python train.py --arch="convnext" --model="rotation predictor" --dataset="photos of arthropod specimens (BIOSCAN-5M)" --train_examples=195000 --image_size=64 --crop_scale_min=0.5 --horizontal_flip=true --translate=0.06 --isotropic=false --norm="layernorm" --hidden_act="silu" --mlp_ratio=6 --layer_scale_init=0.1 --inner_norm=false --patch_size=[4, 4] --conv_stem=false --depths=[3, 6, 6] --widths=[80, 160, 320] --kernel_size=7 --init="trunc_normal_002" --residual_init="none" --optimizer="muon" --muon_scale="match_rms_adamw" --learning_rate=0.0027 --momentum=0.95 --nesterov=false --orthogonalizer="newton_schulz_5" --adamw_lr_other_params=0.0015 --max_grad_norm=3.0 --max_steps=21200 --batch_size=128 --epochs=13.9 --lr_schedule="cosine" --final_lr_fraction=0 --warmup_steps=1060 --weight_decay=0.1 --adamw_weight_decay_other_params=0.05
Rows from block 12, named by matrix and row number. Each number is 128 + 32 x the weight over its row's rms, rounded and kept within 0 to 255. All counts start at 0. Numbers have three digits each. After the name is the row's rms in percent of the matrix's.
# f: depthwise 7x7 conv (model.blocks.12.mixer.f.weight, 320x1x7x7, trained with AdamW), a 7x7 kernel
f.7 091:132125157139045128174034106109154061099121095156095112088151128060167127120080141109121146104105129128114116135108084112145080116102141097109149109
f.8 090:145056117125204145110124119105099165150064123127082133188151052148134121098161121116143148105126160107106200126098126158126157145117157078135099106
f.9 090:140120138098183083149177120136085156097180153101118100147088162130063146159165068117155089159107151088134149109163094164102153152092138088175122165
f.10 087:121087085154171092061160113089151149136115158135085148122104087160105066165155121089163115076164135134129153132080175152116152147109048140138115139
f.11 074:149165127090104137186152154142079122182117129129158109127159095151133117071107152146146121180111131179121146132199100119163153136160161053115122202
f.12 082:151121175097137140118154107155095139127152114100171100157129143175125179077125095160167130176075135129163161096170098144108169174061141092144114194
f.13 057:148185110170073099140119085104106105061080128125139125111137186102122117124157138092137138106117102172113089094179093172159110146137050084166140127
f.14 101:091151127168146199146088144134151121154104080123135147123131053091135129158130165089077129140136121143068092135151131150163057144189116156139185124
f.15 102:162143111115127127190121170119087162086136113196120117182108144114206078084165096133116179086107162094129132168122117152131123156171075113140140153
f.16 107:168096146078180109138126119121098187120135124148113095169117128162131137102203091164145149142111162095139134111116096138080148160072136096170068196
f.17 115:136165083147100121147100174126129106139123071188107149100180086077183086141093188092081179113139103173088102156122132102167120123134113134106136159
f.18 078:096055102117123152186111077125139120154162109078136133119166144109062107137125181168098094116132126163154113094105128128165139093083072137134187176
f.19 114:172063075197133128093122129093118089114109156166099144151187190116125126137149102104092139114142148123139100179093079122133123107205151083118135121
f.20 105:142114151153098163120170127122134099161105157080120131100189092167076134153110178044150092133154129182085096118142140125169087121131153121131190086
f.21 073:120141116118161148133113169103112159153068109180073097173160081131182086094114125134150158071096151122150143172105107176148141112148132109118160211
f.22 087:177104097117158155127154079139193136116149195093099143090141172125109113178136103163096134090208127067144100153121165138096123082133154141139096115
f.23 047:154093182131189104137114085127120133152116131146116109149068158182131111098148081197131141123155096133168102091137156160103087107079148066179106098
f.24 083:089108144118155084210168112151149159075154171119166128162107156146122152120154111147218090138114133157139198078119139143111111137086153118156106141
f.25 125:107132114121123127119136175101066126174142155187105068117175148159180105071123173137165193104060119176149141172119085113153136112142115109124134122
f.26 090:139118174157090118086103082142169095149092126062138139106165088171115162141094171117162060161129105164103117102137151139141114135162193107082081106
f.27 168:148077173107146110171171091155133134099156145107135133134095174145090157125138072168147090143129137109156178100153132128095140203041176109141101136
f.28 100:130130134136063096178159126142143112117149116125173096114133153094119182112096130191118136186116107116165104132150107123123223142125170098089084193
f.29 084:147106112165134203117114095125159103185146135156124143117224129137136141156083204106169110131154106190139090112119140136175130149156139148147136175
f.30 079:089178149111068128150122124163128076143148162093172153111160177117084174112080135167128090154110083109129135109163148107127149061114167131088121191
f.31 080:094174070098117125122096144084095102119107080138080118131123107076140106125111109071106097131144174077097111150115145167094097081105158139194096071
f.32 105:135115194123092149143153108151147086143107127078160158091157101141061200124085169142132081158125101139112136094175121104177151127079179105090138123
f.33 129:125111133109162064100118135147121149068113102155127129151067136120149117117151044141128140126114124056162123141130114134055153134149138131146029156
f.34 084:173058164158104079170177105120130115159126091141125125123138113089144151089168135098117130114110145097140190110110139128101163140045156174139058148
f.35 148:112116156111135162089123083163117116148115156071158117124167088138079161137129167071132081156131102170072134082138128111165042120117151111123177086
f.36 099:096067091142137107199134136084092115122140097124103154178134177129146109120104132162153166153157123136110061115107116059094047120156150128096143103
f.37 080:093133095117161107149179098143124131113110200091155106114132037182075143099141136093154102142150118115071109089155110163117129057103095127141114116
f.38 113:109069200128101166127131090166105112176115155077189125130130112138066188102119121134139092172096136123136130093185082147105146128130172090140162135
f.39 073:147185095108093144144154136099082137168107130171075129125182104173146118095137219116163167130109115168067152134103143122148125145079163079127143144
f.40 085:115114117133113113087136151110159124147161149192128173125160188154162086166116131174183189099174120181172156163095171099163147128138092120087116146
f.41 116:118144050147116126190106138067141147128176100154076144132134151103149058142154139184120139080136157135154117141070150146141160121152071140126136186
f.42 133:125139094113137140161160172110106149142119160184097091150154124168191095089157149125170192095098151155100167191093090137152096161166092113171145132
f.43 103:085085153163110068083110091134169125086138128083137175106105126132093137172104079120129083125156114097158118082134183127074124105066144144123076094
f.44 095:136092126189055089154129091139169095123114138083140174087131086121074125178081117075163103129153092152123143098119155096147135131077112157081128096
f.45 101:101172137121152134124146101152128112134131138063186121135091170148066195106165101170152042187114125112146137078165143119161102117117142165120139105
f.46 070:211131103066139120165159155119096110154164119152147112127097118121157142133142157098128154108120107129195149107144099142105114066075155204151077168
f.47 103:092177122086176152140146135166102147133129160087142143119112129153047130168126101117117077159131124126112058144158116119126107069197133051147142112
f.48 100:064147160144131120056081142103151124130096078205095143102152088119167107145103120105117108131169142062104184114120097133146164182086135111129132131
f.49 118:142134083156082153119117160097148100170089111163083151099186068131156091144106178080118161104137127179070126141097143109166095168141087162100146150
f.50 114:098124090167125131104075130100115116149135091140092129101182102087140046146111149071106133084124104184103114125103123060170142102143139114101153196
f.51 079:092112158088104071187133143154118103128137148092105153100156113107138118100125140107156122121085125174084162152135113142148101172177126129125211033
f.52 128:091193099168082129085102192121143117103112098127107153105097141085140097145116137174087143139154114120147113117113143096134163096211144145046162143
f.53 087:104162110153129157078109155100117140159070104147065126129163075123175086138149145062129185087129137124080122169086150137127072120167091145155129095
f.54 103:089153111131105187105108169122124121188120106149131100095163076100188113103110197077120147132104108186101147151126119126182096091184103108112164114
f.55 124:165128099141174140091152131081127162139086173133086133173117080174112098138178121082171125106123160121082170118096131157110087194105114139159116062
f.56 067:133104102101150142094172069124094158155139162101146113141143141151115126083089135138154147129159153238102098136104091069164076167162160117149124112
f.57 118:124180078118166089172093180105114165081147131160105120141111128123183073129132099132113170068130138102159094173098119134097132072167076128174110132
f.58 087:017118116166112154108112120118142113107078115100116153117136064086108141152101164085100126123145108138105100106138141090132110050136149174089171101
f.59 075:157137166108096139150134143099085139146130149170078145102146153127195092081132167152119197104098157152124102117142113139122145142173166034159167165
f.60 111:164125102097110118153162140106126109129171190161107132107161196177151085106103142186178159109136117154184187146107118107131181167129097102120117177
f.61 135:139086142131166132167159071164114136123145175063183111141130145158072173093141122104143093193089146126138119102171119128142125076202132131120140083
f.62 103:160143098077143141133120178133095167164146112173121069149142117126177121066168167153127171125075164149130128157131073153150137179148112065131158171
f.63 076:080096138165140104173088092140116152136180118085146116138171141120082139104183153147088118121106142154137078075117146166166144067113130131177069180
f.64 056:173156191052107186150172120140112136139117157132145117089149091145118093103132166138158147174120135199122148100175063123132134151087150093135161153
f.65 103:125106183127171103123173121206109142106112145109198082151104101149117190087140112093143119186091123136089116124174084145132100148137170107167121089
f.66 063:165150142093080100127176200118123089162164116157172147098166101093155117129073186120137151159114091145131138109110120121118151206190121115126171106
f.67 075:106155126163108126139096130177114131135119106130182132116131146148131197090096101191132094177097170087154120136133100132080215165132115143126088194
f.68 115:165164107101131196105171173096071143148097157189107085151157101145181115100163175099132183118094156135092128164103085142156106120139095120144160116
f.69 091:101089113126136162162108080108136122154179098086118132126164181092070117149139193190100086109133124160189093091114134132150158079101113141147172156
f.70 078:115082069117105153064124092083132158168111117105089138137154140116103048138129172156109116069132109139135073098104109155162106054105100121126147100
f.71 104:147118116153104123189085131119158093114097136109108195120120178150060140145118098137172103128170158135163183109111122100105140170054177144077102143
f.72 136:103196116097122210092101144125117097164094118159140085103191096129166143112114203099141142152112119176109124130143079116173098142156116130107178115
f.73 110:108143112142129189051090171132130123151029103166119130105182079110160118114135183085106162117116150163090114118137118126145085126135140112155159089
f.74 097:124119100142122115103125149083160117125095101170074169139105099118152080174114135114105173059160135134119113183065178172120130159122069190142154121
f.75 093:062199101119128091199127125100145124097140104156136149130106150079157083143146075149125137106168138092121131127100126130106154098175060128167078171
f.76 133:106203100146123140148119171091151144131119158150084148114140118144190066158111136123123170068149130138133105183089150129142119096215072158138136149
f.77 106:146124138131110144093131181143147178130095108213071126157113095134181088120160082111139203110140157138146129184141109129145095199143158097124134114
f.78 081:141150195051133176056124094173139120122089134109161125144123130117059195120113100158121106162088145102153140145153114150132149151154095122130132191
f.79 139:121182084156144133128118178101144151098143123173095147156115147115213067145162119132122200095147159114139133170109141146114120111212089158128099131
f.80 088:137175125094122137114146170090102140141155141142119115118146182150143126123069151184157134132102130153184202171144039165114154163163086106154133156
f.81 092:193123157165122093140150137140137134133153105178094123160110110135182073089152111118105159061140173096124157138109149107139144056111168160085070089
f.82 080:148158103149129122154138161166163175141186085096122102107099113134098099096077097082164162145172155186134137161159174163158166094098087114084099149
f.83 082:134125144103154149130179116113122117128122124124107174125127061183110095133166122132209119074184136072145183121071182126114130148100085143117089167
f.84 098:136084159143145134166179079147133132133142193064175119102155087174066186133125117105174095179120114155098134100139119104143099079135144130126169164
f.85 090:108108093122165148170145160116161180143139161131069090100088060164152061117144105124162169149182187165145155104119133165118140120099086109142097141
f.86 107:138129108102076120098154127139160179150165161136081098118097119060192132126136113113079150096128131084121057184111148147111115067182115144161105133
f.87 067:134125115139096069164143130113110104153139175162132093136175190173151106070149138149133181132090116183155101189134071119147160085145169106146155163
f.88 107:145080126066105069098165092155138117118150153090159116145097169169087172102153099188165074157127139124148132081170127126089138150080181111122113132
f.89 137:103122145145114083163146099133148126069162145109146144135065193136096155134123078194153082142145138085183155098151122117073166134098152157099078147
f.90 120:073173098157096173140121154116153104177121120173091164077149112119160087169073152107116164074163111161123108150086166095140094080152090144108153129
f.91 072:140170093161135135156123124117137131111117091173108143125155123077199052132093153091073154126156145155105075129074141107146088114204094130145160114
f.92 075:180128082116115106185162131148183121107181159075111145137080190138095094159124092158141089117196167098141170100115133112100129112112120163116081112
f.93 077:084121156099061163139108122162139103160112141089161103103167126129115163091094214116180112155131103174091139111129139114154122110125145106067205139
f.94 095:151143166100117179147145117188123141173137146089180114131171118140093202128128195116132097188111135172105127116183129148183129116137164102100182129
f.95 126:133110146089110196101170176106087108185106138144112098140178084163178105098122184097129168121102128162101154189130125131159107162171127111108181139
f.96 063:140121107149104145096179161101129108176145087104070202093132130141155129176085133149105160073174152086129153144129171139067158120146158124140068105
f.97 077:112123150129106123136110090169125153130131164119188080139107114143100198077174127101142091202094163117086146110159098103108104074192128123113117075
f.98 076:094115133120117155066135094159124098111164154087146162088117149139122108197059174177121099125171085132157138102106166062140088119158112140091172134
f.99 106:104151093169087148114101133103169095158109118128103159077164103132155067176086172095120146071176096167105108161101155095167127117166083152107156153
f.100 083:095147129062130137177145138164123074168172158151149109070188170143144163134104152171170134162111093123181098102142124134152169098127169137127098184
f.101 109:101204104134114224085121150082162091158153113157072179138129142135150091176094123159139159086150134109138140156109157127088131100145095148121095149
f.102 100:175177097093127139194170117098113135131130159164121098177161198154114118118143104133156077165149135124145115107161143132117128064084131163144081057
f.103 147:130158146116174064138093151147125151065175091145138130148047182118156134124165070181095153136140149086167107140142120142083161118170136107143092126
f.104 073:106111121180121132104148100100145091149138183132096186099136142160145078192077126100158127087177070118094138135068151104118104112145071179120132111
f.105 123:063157117115132095130106178131139129125124135191095136115111126115204070131127104154097197094121156118123098190124159176112130105192089114140086130
f.106 076:155089174059120116086143141125107119178147060146142135110145119048096138158123106120127146141151101189095134173107138105147115153209101106094155124
f.107 133:136093061144162125117165126071143169106096172144082138175107097161124086137186118100165142090139163104084163124075135170118080145090086136150138108
f.108 104:139131176095115111082148145152139124169162081096181116107102064113117141103143105134104139112147116066076129123086207140133167164188090149139101164
f.109 070:117119148140179165107112150128091149146063108145129126124157063115136122184111151135062160112152110135134077114202104120145065188131101144113107073
f.110 100:185166130061120150159164140141085136166163149148160081158151165151146154067136143171167143148077147133155153148143096155139160179154095075118136170
f.111 111:118183099061163180143092163123126179133099123103121157090113168122073146177088099141142088145148118111168118163125117154105136167162056085157149146
f.112 132:122127130131150078175151092135133147078174158106147121160064166152077161138149046131145087116137149077153128074155130146074158144092126146114092164
f.113 078:093124157117080149188119149152093112156170095165148067133155102093167138064109167144077141123085133182127079167126104102187161152150113130115133152
f.114 074:121097140140101114129101133107167088129108127116133102100121118208138159079128171188191129138145087105134103121106132083142217059108144165141093142
f.115 111:112131123125179067196122125121121173090165142138128098163076153116134108123185065171133128136116166076139102135133110163075158094113116121176083177
f.116 132:152147127128118054116121152128123118067148083163108115132070170078160100127136051170093139122116136075162140157145131118067138131136122135119047123
f.117 067:181140107085121152155158156121092127164134140168143085140178126160147114069135192162160165134084130177150170140121094136159171200113101099147143167
f.118 097:048176087139088154061080129105158097124125107146104166129118122149115099175110123175143136120179134092141112112098154119078175144101148174143067142
f.119 110:111154119168162184142133140091141150162078115138120115128165065106142126132155185075105113106118172167052107109120118147143088094167144155176184098
f.120 101:188087141143147100141184089143083157120110160092161107162113112138082170093147119132157120186097134115111171131158120097097139192096163086188090140
f.121 092:054190112144154142056080161126126130142095088168124129170139142143140106116133134100152086138123130083146162092123119152105141210080125126125081178
f.122 084:169105108103115166195112110121127112130111189114135127159091098133076141147173117174134127077151136086195112067153126151093100097096155141154090071
f.123 116:132164158122138106173109151101129125077179084144109118128075161135138137124142061167132144111154151081177166144132158171119204143095138085113056129
f.124 077:170138136065140128093173069184102115153092177057155105142157125143083177089142171167138093188113095154160145150153150129138101146128116143110134146
f.125 080:154202107104091150148172142108126096128148135135133125109155160131130121096155101210165108125136150088181192096123110138106136154100163176116082056
f.126 079:110165093107069194095128146176119143154109154097178104145097129127083137142154092190146091174109110121154113149162098133146102089186168096098140081
f.127 065:112094182105176168105085126163081155159107148138116096143177119156112118121146151084130123102106165152042125127097101163152121131080105106212110126
f.128 094:120094098146155204134148099084133133160107152112096136153138113123083063139161168131155110110150145161140123081097132143201098089083083135127206138
f.129 092:149172123113147156150152146129091117147152156153136082123158171160134115070097188126139150156087101177110170157129064077153130148178138103119191182
f.130 091:105224122135102152081144158117140137150124125161127130102138126151131116096120137141181087121110159100118163064107100176096142155056107106183077169
f.131 102:122089143139172092076191145122097151150145146131146187158123129135092109138162101142155131126142145070168175158147113144100180089112136115185049087
f.132 071:156108136143110171089135135117163098146107112093104181106132112121083150181080168097137085114177121153095161124128131127131027093112168136099164072
f.133 088:169117131122126152128142167136136128161127123180134072102144105062191135115092148135087158127109061155155103181132112078143165064106114147062153144
f.134 078:120169108050153193131085134144135155118094120122122126115112205141098128183114059120137133127140119154155071141171160137113081146183116082146160124
f.135 103:155105146140097162085120186109103114125121100197118121107159112111208088118129122074095196068103117122099123148107109154124112164110130113147095058
f.136 111:168132104131085135202160144112134108093168177143125159111112188125134104140132126154117132112130149138131058108123100115111049068123144109137110037
f.137 101:077114135186121071103094091132175124090115102092136164114101126108104155165132105102095084130164119091101086080136178115093105082092141181132076096
f.138 068:171122151089110091120135095137073115137114122125085130173076146163185129124083119089146149133094143179163179129105127108111084190145069142092078090
f.139 121:130143098187083176100109139092152085148112108168088162092171125107163097170080170104092158095150103156098111169096172104157104115133086179108151118
f.140 068:158098058104110099130164121096136088126150120124135132126156147106133126060089161180151156145092159154151148123139134148121199177157064081152124191
f.141 066:148112100145134188139174120107097141114113167187132109117113080148166119121127152099179165142155191168123145100087130111135047155088085103129134065
f.142 144:098131177156114115136113092152149104100160086072160163104095162092084175178101084158091079171149097099165078083157149113108136116123152165128088122
f.143 078:128161156083154103138137159130146103144104138190109114108170075162160129121084169122132175107120100172089161173129104124161119194154137081147123212
f.144 115:090157100169130122064066143128150133154056071132113150127137044084143124136117140062082136115153128132076090135130152117106089116156122148099124101
f.145 107:118181074164108076145112142094159104116153116161087197118075168160139083170080106140147152087150110098162146153093155115086144124126102150074102151
f.146 111:118197085129136101137112186123105125126136067156104111125158110083198076092132128111079185093114142134082127158102134125140132103173059137123085124
f.147 133:147088097142145143149141087119132136194120135083124118110210090141062133125127193110142075131118116198096153075107116128166107136087096124152162140
f.148 059:077080095187121125139135110150133116100183103119119113122102163119090092141097132164109118121177134133139110158101163146131164103083032067077096110
f.149 095:103169084149120139127098191073147147126150096178096115163127147106190078139166134121110192086105177138106123185106129164135141098145068161141137133
f.150 080:124129185132072117120112074144132101173137119085187119105150133159082181105099147157172107145119096159134156078177144128154112161084136132114154209
f.151 084:119093142156139128098140102135184175143127151101066107093057093142105102163129091123180120108199199140158147110077112104084103104147122120126153108
f.152 113:131123073121147104140142147118166188127130136128061130126055102147136065160151054124157146121180193122151146141095149149078125139112088121150089107
f.153 067:155100080158136087149107121131155145077164120163119157108100165072131145143117091150043133136146132097142156158130107108110120177070206176113092125
f.154 079:192118125088112129176147151122115098094150130163137140146142145148115129090138138166132124140081115130109166173158138177157169203107115054084101202
f.155 129:116107173121102155118143090161115110164079151079171107117176100154076187110111179099162074172105111160102137090173118105188106123114159122101150104
f.156 105:130082160107152101137160087146107143110133159068153130145088123168086178109179077164159081147125165085154162087143124174072148142116163084159103130
f.157 096:113094141156090052137141161149132100117119106142139137105091138114059170131065123156142095164143119128137212109100136114097156209151082131132139160
f.158 092:169088080145162181140141097099143166144155151095099137170139148119076073156176166130116099101147154145120129114119148159140108084072093142194192139
f.159 078:196127155151063119125169090146139090112133170086140152060114146177100162146077100128154132167166125108156164121137152070120107196120156146110121140
f.160 120:116108146142130103119091081154142133094118089063144173141084114109067148187134070101117069139186107083123113102141170128095104106111146168099077139
f.161 089:110163158073130121115084113183132124107136146119122142138081148169098144155138063194197090140125174127161109103147073143120116164134160093196137104
f.162 129:125132135112171065190127155134146163093148089155118109149089135099181108099177063175113189105112167081134122157146105159104143115150132099133107190
f.163 090:139089149140107147124140117185148096178157123093152090112172171125080206103089154149113081152089093137124125127187132132200145104125144140101141183
f.164 070:170133135067063152123160125151100098124181146157156096118143187154139134104104110198156109134130131093191113104086114078122161141150100120057120107
f.165 080:133070174083127140171119132138058104151154116091136099125140168104123146071160089102097134121082125105137160195158122148107060070135110120128082106
f.166 089:168153094075126163133164164106092165160106153169125112122153126164149081106131185115159153128134157166132172125107098137154153183140069069126202143
f.167 100:130163123110134122169073182120117122135128057163115159114111144061194130123093152163084171133154110132154066178135138099131148094174135132065142125
f.168 084:157150120081139161157169142122089124172138147160138068128198142163162130079130191145166165132075122180165167152132095132174156148127128092147154165
f.169 085:149099159124141100139176098141102146082148110100138146138117170125127180091150120166139128184038158099168134077170126149102163144081140157151106195
f.170 071:075143160124136121132074144168114144141065027076200173131112078114135158135129108124086126191124121131120160129152119123140104154164138125165114120
f.171 065:128131137184101085071087173135141154199107078130144112092153117109180104138109124147036175102126123189104108148123109113139082143165133145130142115
f.172 115:121107181102079121099089139170118123132112090144150153115151173096177118143097134155087186102110103146109077191121121124127158102214140125150095185
f.173 111:160077150112131123189129071175144153049149169090126115099098153097085143170155079128110187102084126133111092119133165150112118134154114099173107151
f.174 123:141106120119126136167178101155099127136125163072176116109142107160049196084109152106169060183101122139125152077169123117112133148095173099132125138
f.175 088:103095137185104091119162094121144142132107163104125136108098213135139096147111144113105156114138138158070090138083158103162096178186105065095177118
f.176 075:184163093138139131165168111123155168112097106163079094154154094095174095123124141061127152111116163124079169108066099146179153174096145140135087150
f.177 085:103169118156190131124147165149143114105063100138146153152131119093147163138137083110121157201133139123156090149193114109106141153145176090059082082
f.178 103:049079094091173165165126104131105178147128138116148094183111129118099123094196149135146099136099153115109098099129126175136123071094095128185166154
f.179 080:142150145122123102129054143116131115103170113123128176111109112107146141134132095143080098113175123070129121150178182096089132102107149154075057046
f.180 141:135113159110062209084162127151133106168099113128140127107190102100099137119099206101114125139125106173111141149141133104175100145105156101085191103
f.181 116:080188078138148087126100171087158154098137131142089145125095136119169064146133074133111155093150151092148123162102127166096132082182063143130097152
f.182 100:117151143155119122100133148131098120108096071162105109155089091160119154138136090139205105183137126168177161070170148153132188126054133134129080114
f.183 087:145161139143159137178109104145164167145134099107108076089086041149154130114136150136119139179178186183175105111112124108114104106118094075086100119
f.184 118:107110182105164090114154099150136144091140159085156149135084161129078143156157051149134085154133131080156114087153118122078142080119180108171074119
f.185 106:137201108046105174137129191115085139150117098199110098150158134115191086099142150160119168114095144123123145189120116119105157129148092141134140138
f.186 095:104168119130169123085135092180093140155128186099174088145157120137095168112128107135182083172098143105203174141146095165109173111130127134172138089
f.187 091:151182130119124057141119162139110131071105124177125122122078118144183132122139068122129151145122132085101145145160120082053079169166165133104071145
f.188 089:102144090175122068108131153072146129134093146185071164122130080128169058168129112090103175075154132122109110175084144156130114094168106136136124116
f.189 098:084098099110184057125139161115139173076117111143129111139062166163164123144130057162127170098153136083183105140121151131101128116107081150091105118
f.190 092:133098120180108099071154150102124105136162102175128135117144160063153141132100144143088182120112114169166160156097148118134192190097112186138077099
f.191 068:121178138098085138092106125103119131182136117117086142104095081176161071154127107106142160079144164083169125148080091141056125080150172149155151142
f.192 114:095107189113163116135122139187142143114113094134195116158112163117103226125159148138130115195126146147144124130198126138148160135113209128126132120
f.193 086:172166114123085146146142118077125120133115156121090118113137104190129090118099130087188113070136106127058167138073129114163071179141110112119192107
f.194 079:169109103160165059176156138114162141063128155148074140135048110127128133143116090161151109122141124120142094104104162129112128155062120131090117203
f.195 115:105149086129138102110118127083132112063117125152123183194125150128157088148151097135109120043119087046084103168104171176140132124127105151150127140
f.196 053:144061115145134177152091122125139173108156188146149121116146085147121098130129106049099175100159119158161156190091135115149147168138081122111135195
f.197 069:093153164109170120136145166162161112149112135099183132108166081079140123101104188137111171116156119167106112138070142113184143071131099059122092089
f.198 059:105161109116120158147092142116144144091155123109118159145105106095106139158145082138061103171115173074194137129127103107202118165100169167084178085
f.199 106:161137115172171065139145120120162136089186114133119152141062160134135108133137055165118128127142152096190153119124101143059181123126116118169094180
f.200 088:005188064130144186131084124114111123132096069139135121145138099092146140099114124147128161155108138158139089123108113116166124100153134086161153134
f.201 095:161136155095103114158095140176127136131094103126194113148141103096136179069126153073069127172090107132084106131165115139163111163180160094072163136
f.202 099:161123195098155132145158127162113155093150143107187106134091141166079192079120100158148110176098163084152100129183127153098141129118176080169120135
f.203 093:161101130177118089155153107123117172145180105102113155158104187116104104138138106203108125128111169105198136098109144108087190148103103178124076150
f.204 091:148106101177103118142236152137157100118118196070097142099125125151101140130110170173188126152108109133138169118131113135113173181137133109171144098
f.205 091:121127167153154110112111070178138144072111128185106080096186167076106128187097111084171175124086119157163152108159135130095140101113171100126123117
f.206 104:109094120123146135126128093146149166151113112075154149153109114147066173155122131132187070171130128141187174062170129140115154160050170127123094125
f.207 100:174140115085140161158158148111099154158095146181092081152173105168164095081161179120156176100108156174104168164106087155170127156151120100121150159
f.208 071:065198157145141091185059148131168132128175086156165143099138176071119123134113118131087121130159097138123103146134146094123115049114120160120097114
f.209 117:155084088153151183051129105133121144147078114099125135167139051123123112120133143125154157119090128118209104132162145095107165112170097094115111187
f.210 072:186137160155118121118187079183088094121120142095170097125166157096107158110076181141107091172116094152158150093138097082165172129082145142099137119
f.211 064:173092099117138216081166114079148152169138175137104131164136124128130089145172121139109171129142162083121138163109143141088165069183145164158118095
f.212 091:133156115152177116111152159118137168092095176146083109163131123173138042132145082111184142111163180124111166122075133151129108119157066158152082117
f.213 065:075104106165095073132148121081086114135156163084095098134098102155076099088109113106145100099103123131100131126087080082115164111096114093080141202
f.214 088:154171095085143173150123184125104130179123104159127094144139083138159095092150164122131161133099150159106131169133099143153122183180082068143189177
f.215 117:146054166125152101167119088153135132077182123081149137133063180136077162143132071180133104152129113099199114107157136120132149149106161106112121126
f.216 094:146148154149126121123074125178120090158126093144160097076157123065123173132062184138065143145095082152088104163157131103164110103133147182122145102
f.217 093:092150195119128077120128108162141139132138118085200150096137142109102166127136098177144076155143103099116149093173152143133188164152194112143076164
f.218 095:096088101137157160184125082104135148148152150095090136145128128115059078139162161160123082097152163165179118095086131159159161117077077130158170152
f.219 155:148101158099084186091131097178140112180099132095171139089165102130079169130102185095133091164134109159111141091157137133139104156071161118111176083
f.220 076:158109107147148074158180151150128145136133165098168125136161142082140132056087122065078148091109137119109157168120143137142103150134121159159223097
f.221 179:102170107127132073180089165111122124108174096164105126127092166091177106122125080176105173103131124083173098157104124125099165098182099123132077177
f.222 111:106181101136142112110116183061126126153080158128113103113126126161103146119143137135216115122110125169159166057149147140126123223098157149156134122
f.223 074:190166168126133088131182127102075173149159153079136125140132111075079156152147094073139092162116147088140163138149083115168183167149171116123136139
f.224 186:139087150125152077171133098136139141086167145093136143138082164156089142130144065174157087141148128081170155096146138123082162145108149119135054197
f.225 117:117126114123089119142086090124109100111122126148116122097091139090125134138141126132100134155139155157150100116107104098100049172190174199192185196
f.226 069:153081138200139136116110075145133114133117150042166140102148150165048180148129120110144091143123146157118155110156149151159135164085139108189093139
f.227 133:091181096171129107123103180120106105107121087170105109111163140075206089128113149138090187115107122154103088187111126121146112111188077130104151116
f.228 076:110081103135191156106163151060109126141122193150109089160181130150136105106129147075188117076084135148095137149103135132164068147165110141098140116
f.229 088:127114066157144165099095148075165118169096140153088126123158128131099115168126167087152112096152104140104102066076181133149070147122070174128173126
f.230 132:084103117107098147154125102150129140091167164087118140150057158180045123145157065163160071125158151083165131090124148143100164101117125114134138155
f.231 120:140067146147102098163155086128134099119148160106118141110120160159077118151112091181183079107149119097164163082129147107118158161048162171099107166
f.232 120:105195087135123179084106169104119128146095131174088113129165102120184057124143160085135159093131138149098124150112117124149086075149081141121175077
f.233 090:142105091135168089096143112104139187093091180128077145183126084168109061129173107075157130068136147083106147114107129161106152140118113170168126140
f.234 069:108086144149085111132088143157115147134095072129133129117114171108090145150132065200096121147149125103160104118185114104084148115086193143083089184
f.235 158:110163111150098206055141147111138114186075115143119150118158094147137122130123128153140128131109137072192134123113113143062167164124134117142059182
f.236 097:099142122149109146113098179100136093191132103147105146114172062090174082140106172113113169105129123158124108182084142145142143092216088115145126161
f.237 092:121114169125095121199147081137125101078148157070075107129104170155182104116135163146124180125113108114166120129164110075121156082155139081121164185
f.238 073:097126132142087209143110171099127088163101108165111123122170078124154102096124160088160177062136097157119152140096142133145077161136123126114119047
f.239 125:134128161146127114166119086109097074064062140127156164166158151126135120136119099107159158151161181170198102113097079093093081125092112081130143130
f.240 112:062073108105160173128101094108101148146129122118121116146164125094086097114169182179100105108118150143175107108097121138143156061077090122173157181
f.241 081:155132168124141117121105125165125109149120101085183141101151164113073187175065128145126096179160117159137121100196128071106130166103193112105156146
f.242 180:121162088135109162106099168089123112174077092174088126119186073104173088133125171084104178097124122156082111158112126133171086115162098137134155087
f.243 102:112099167125151127121149101107136157127143160091105181171139116150056096141118078118172093092149123116126156109132201185155173111063129125111072092
f.244 112:153171083153137108140120179100121170081116112176097147158086149119198072147166073166113188100130144088156133166106137149110128159175100127161109133
f.245 124:176159146120116094093159165136122125099090157165134124123093079184185146123113064067174167145121124095076168159151124119100085172154141123121094096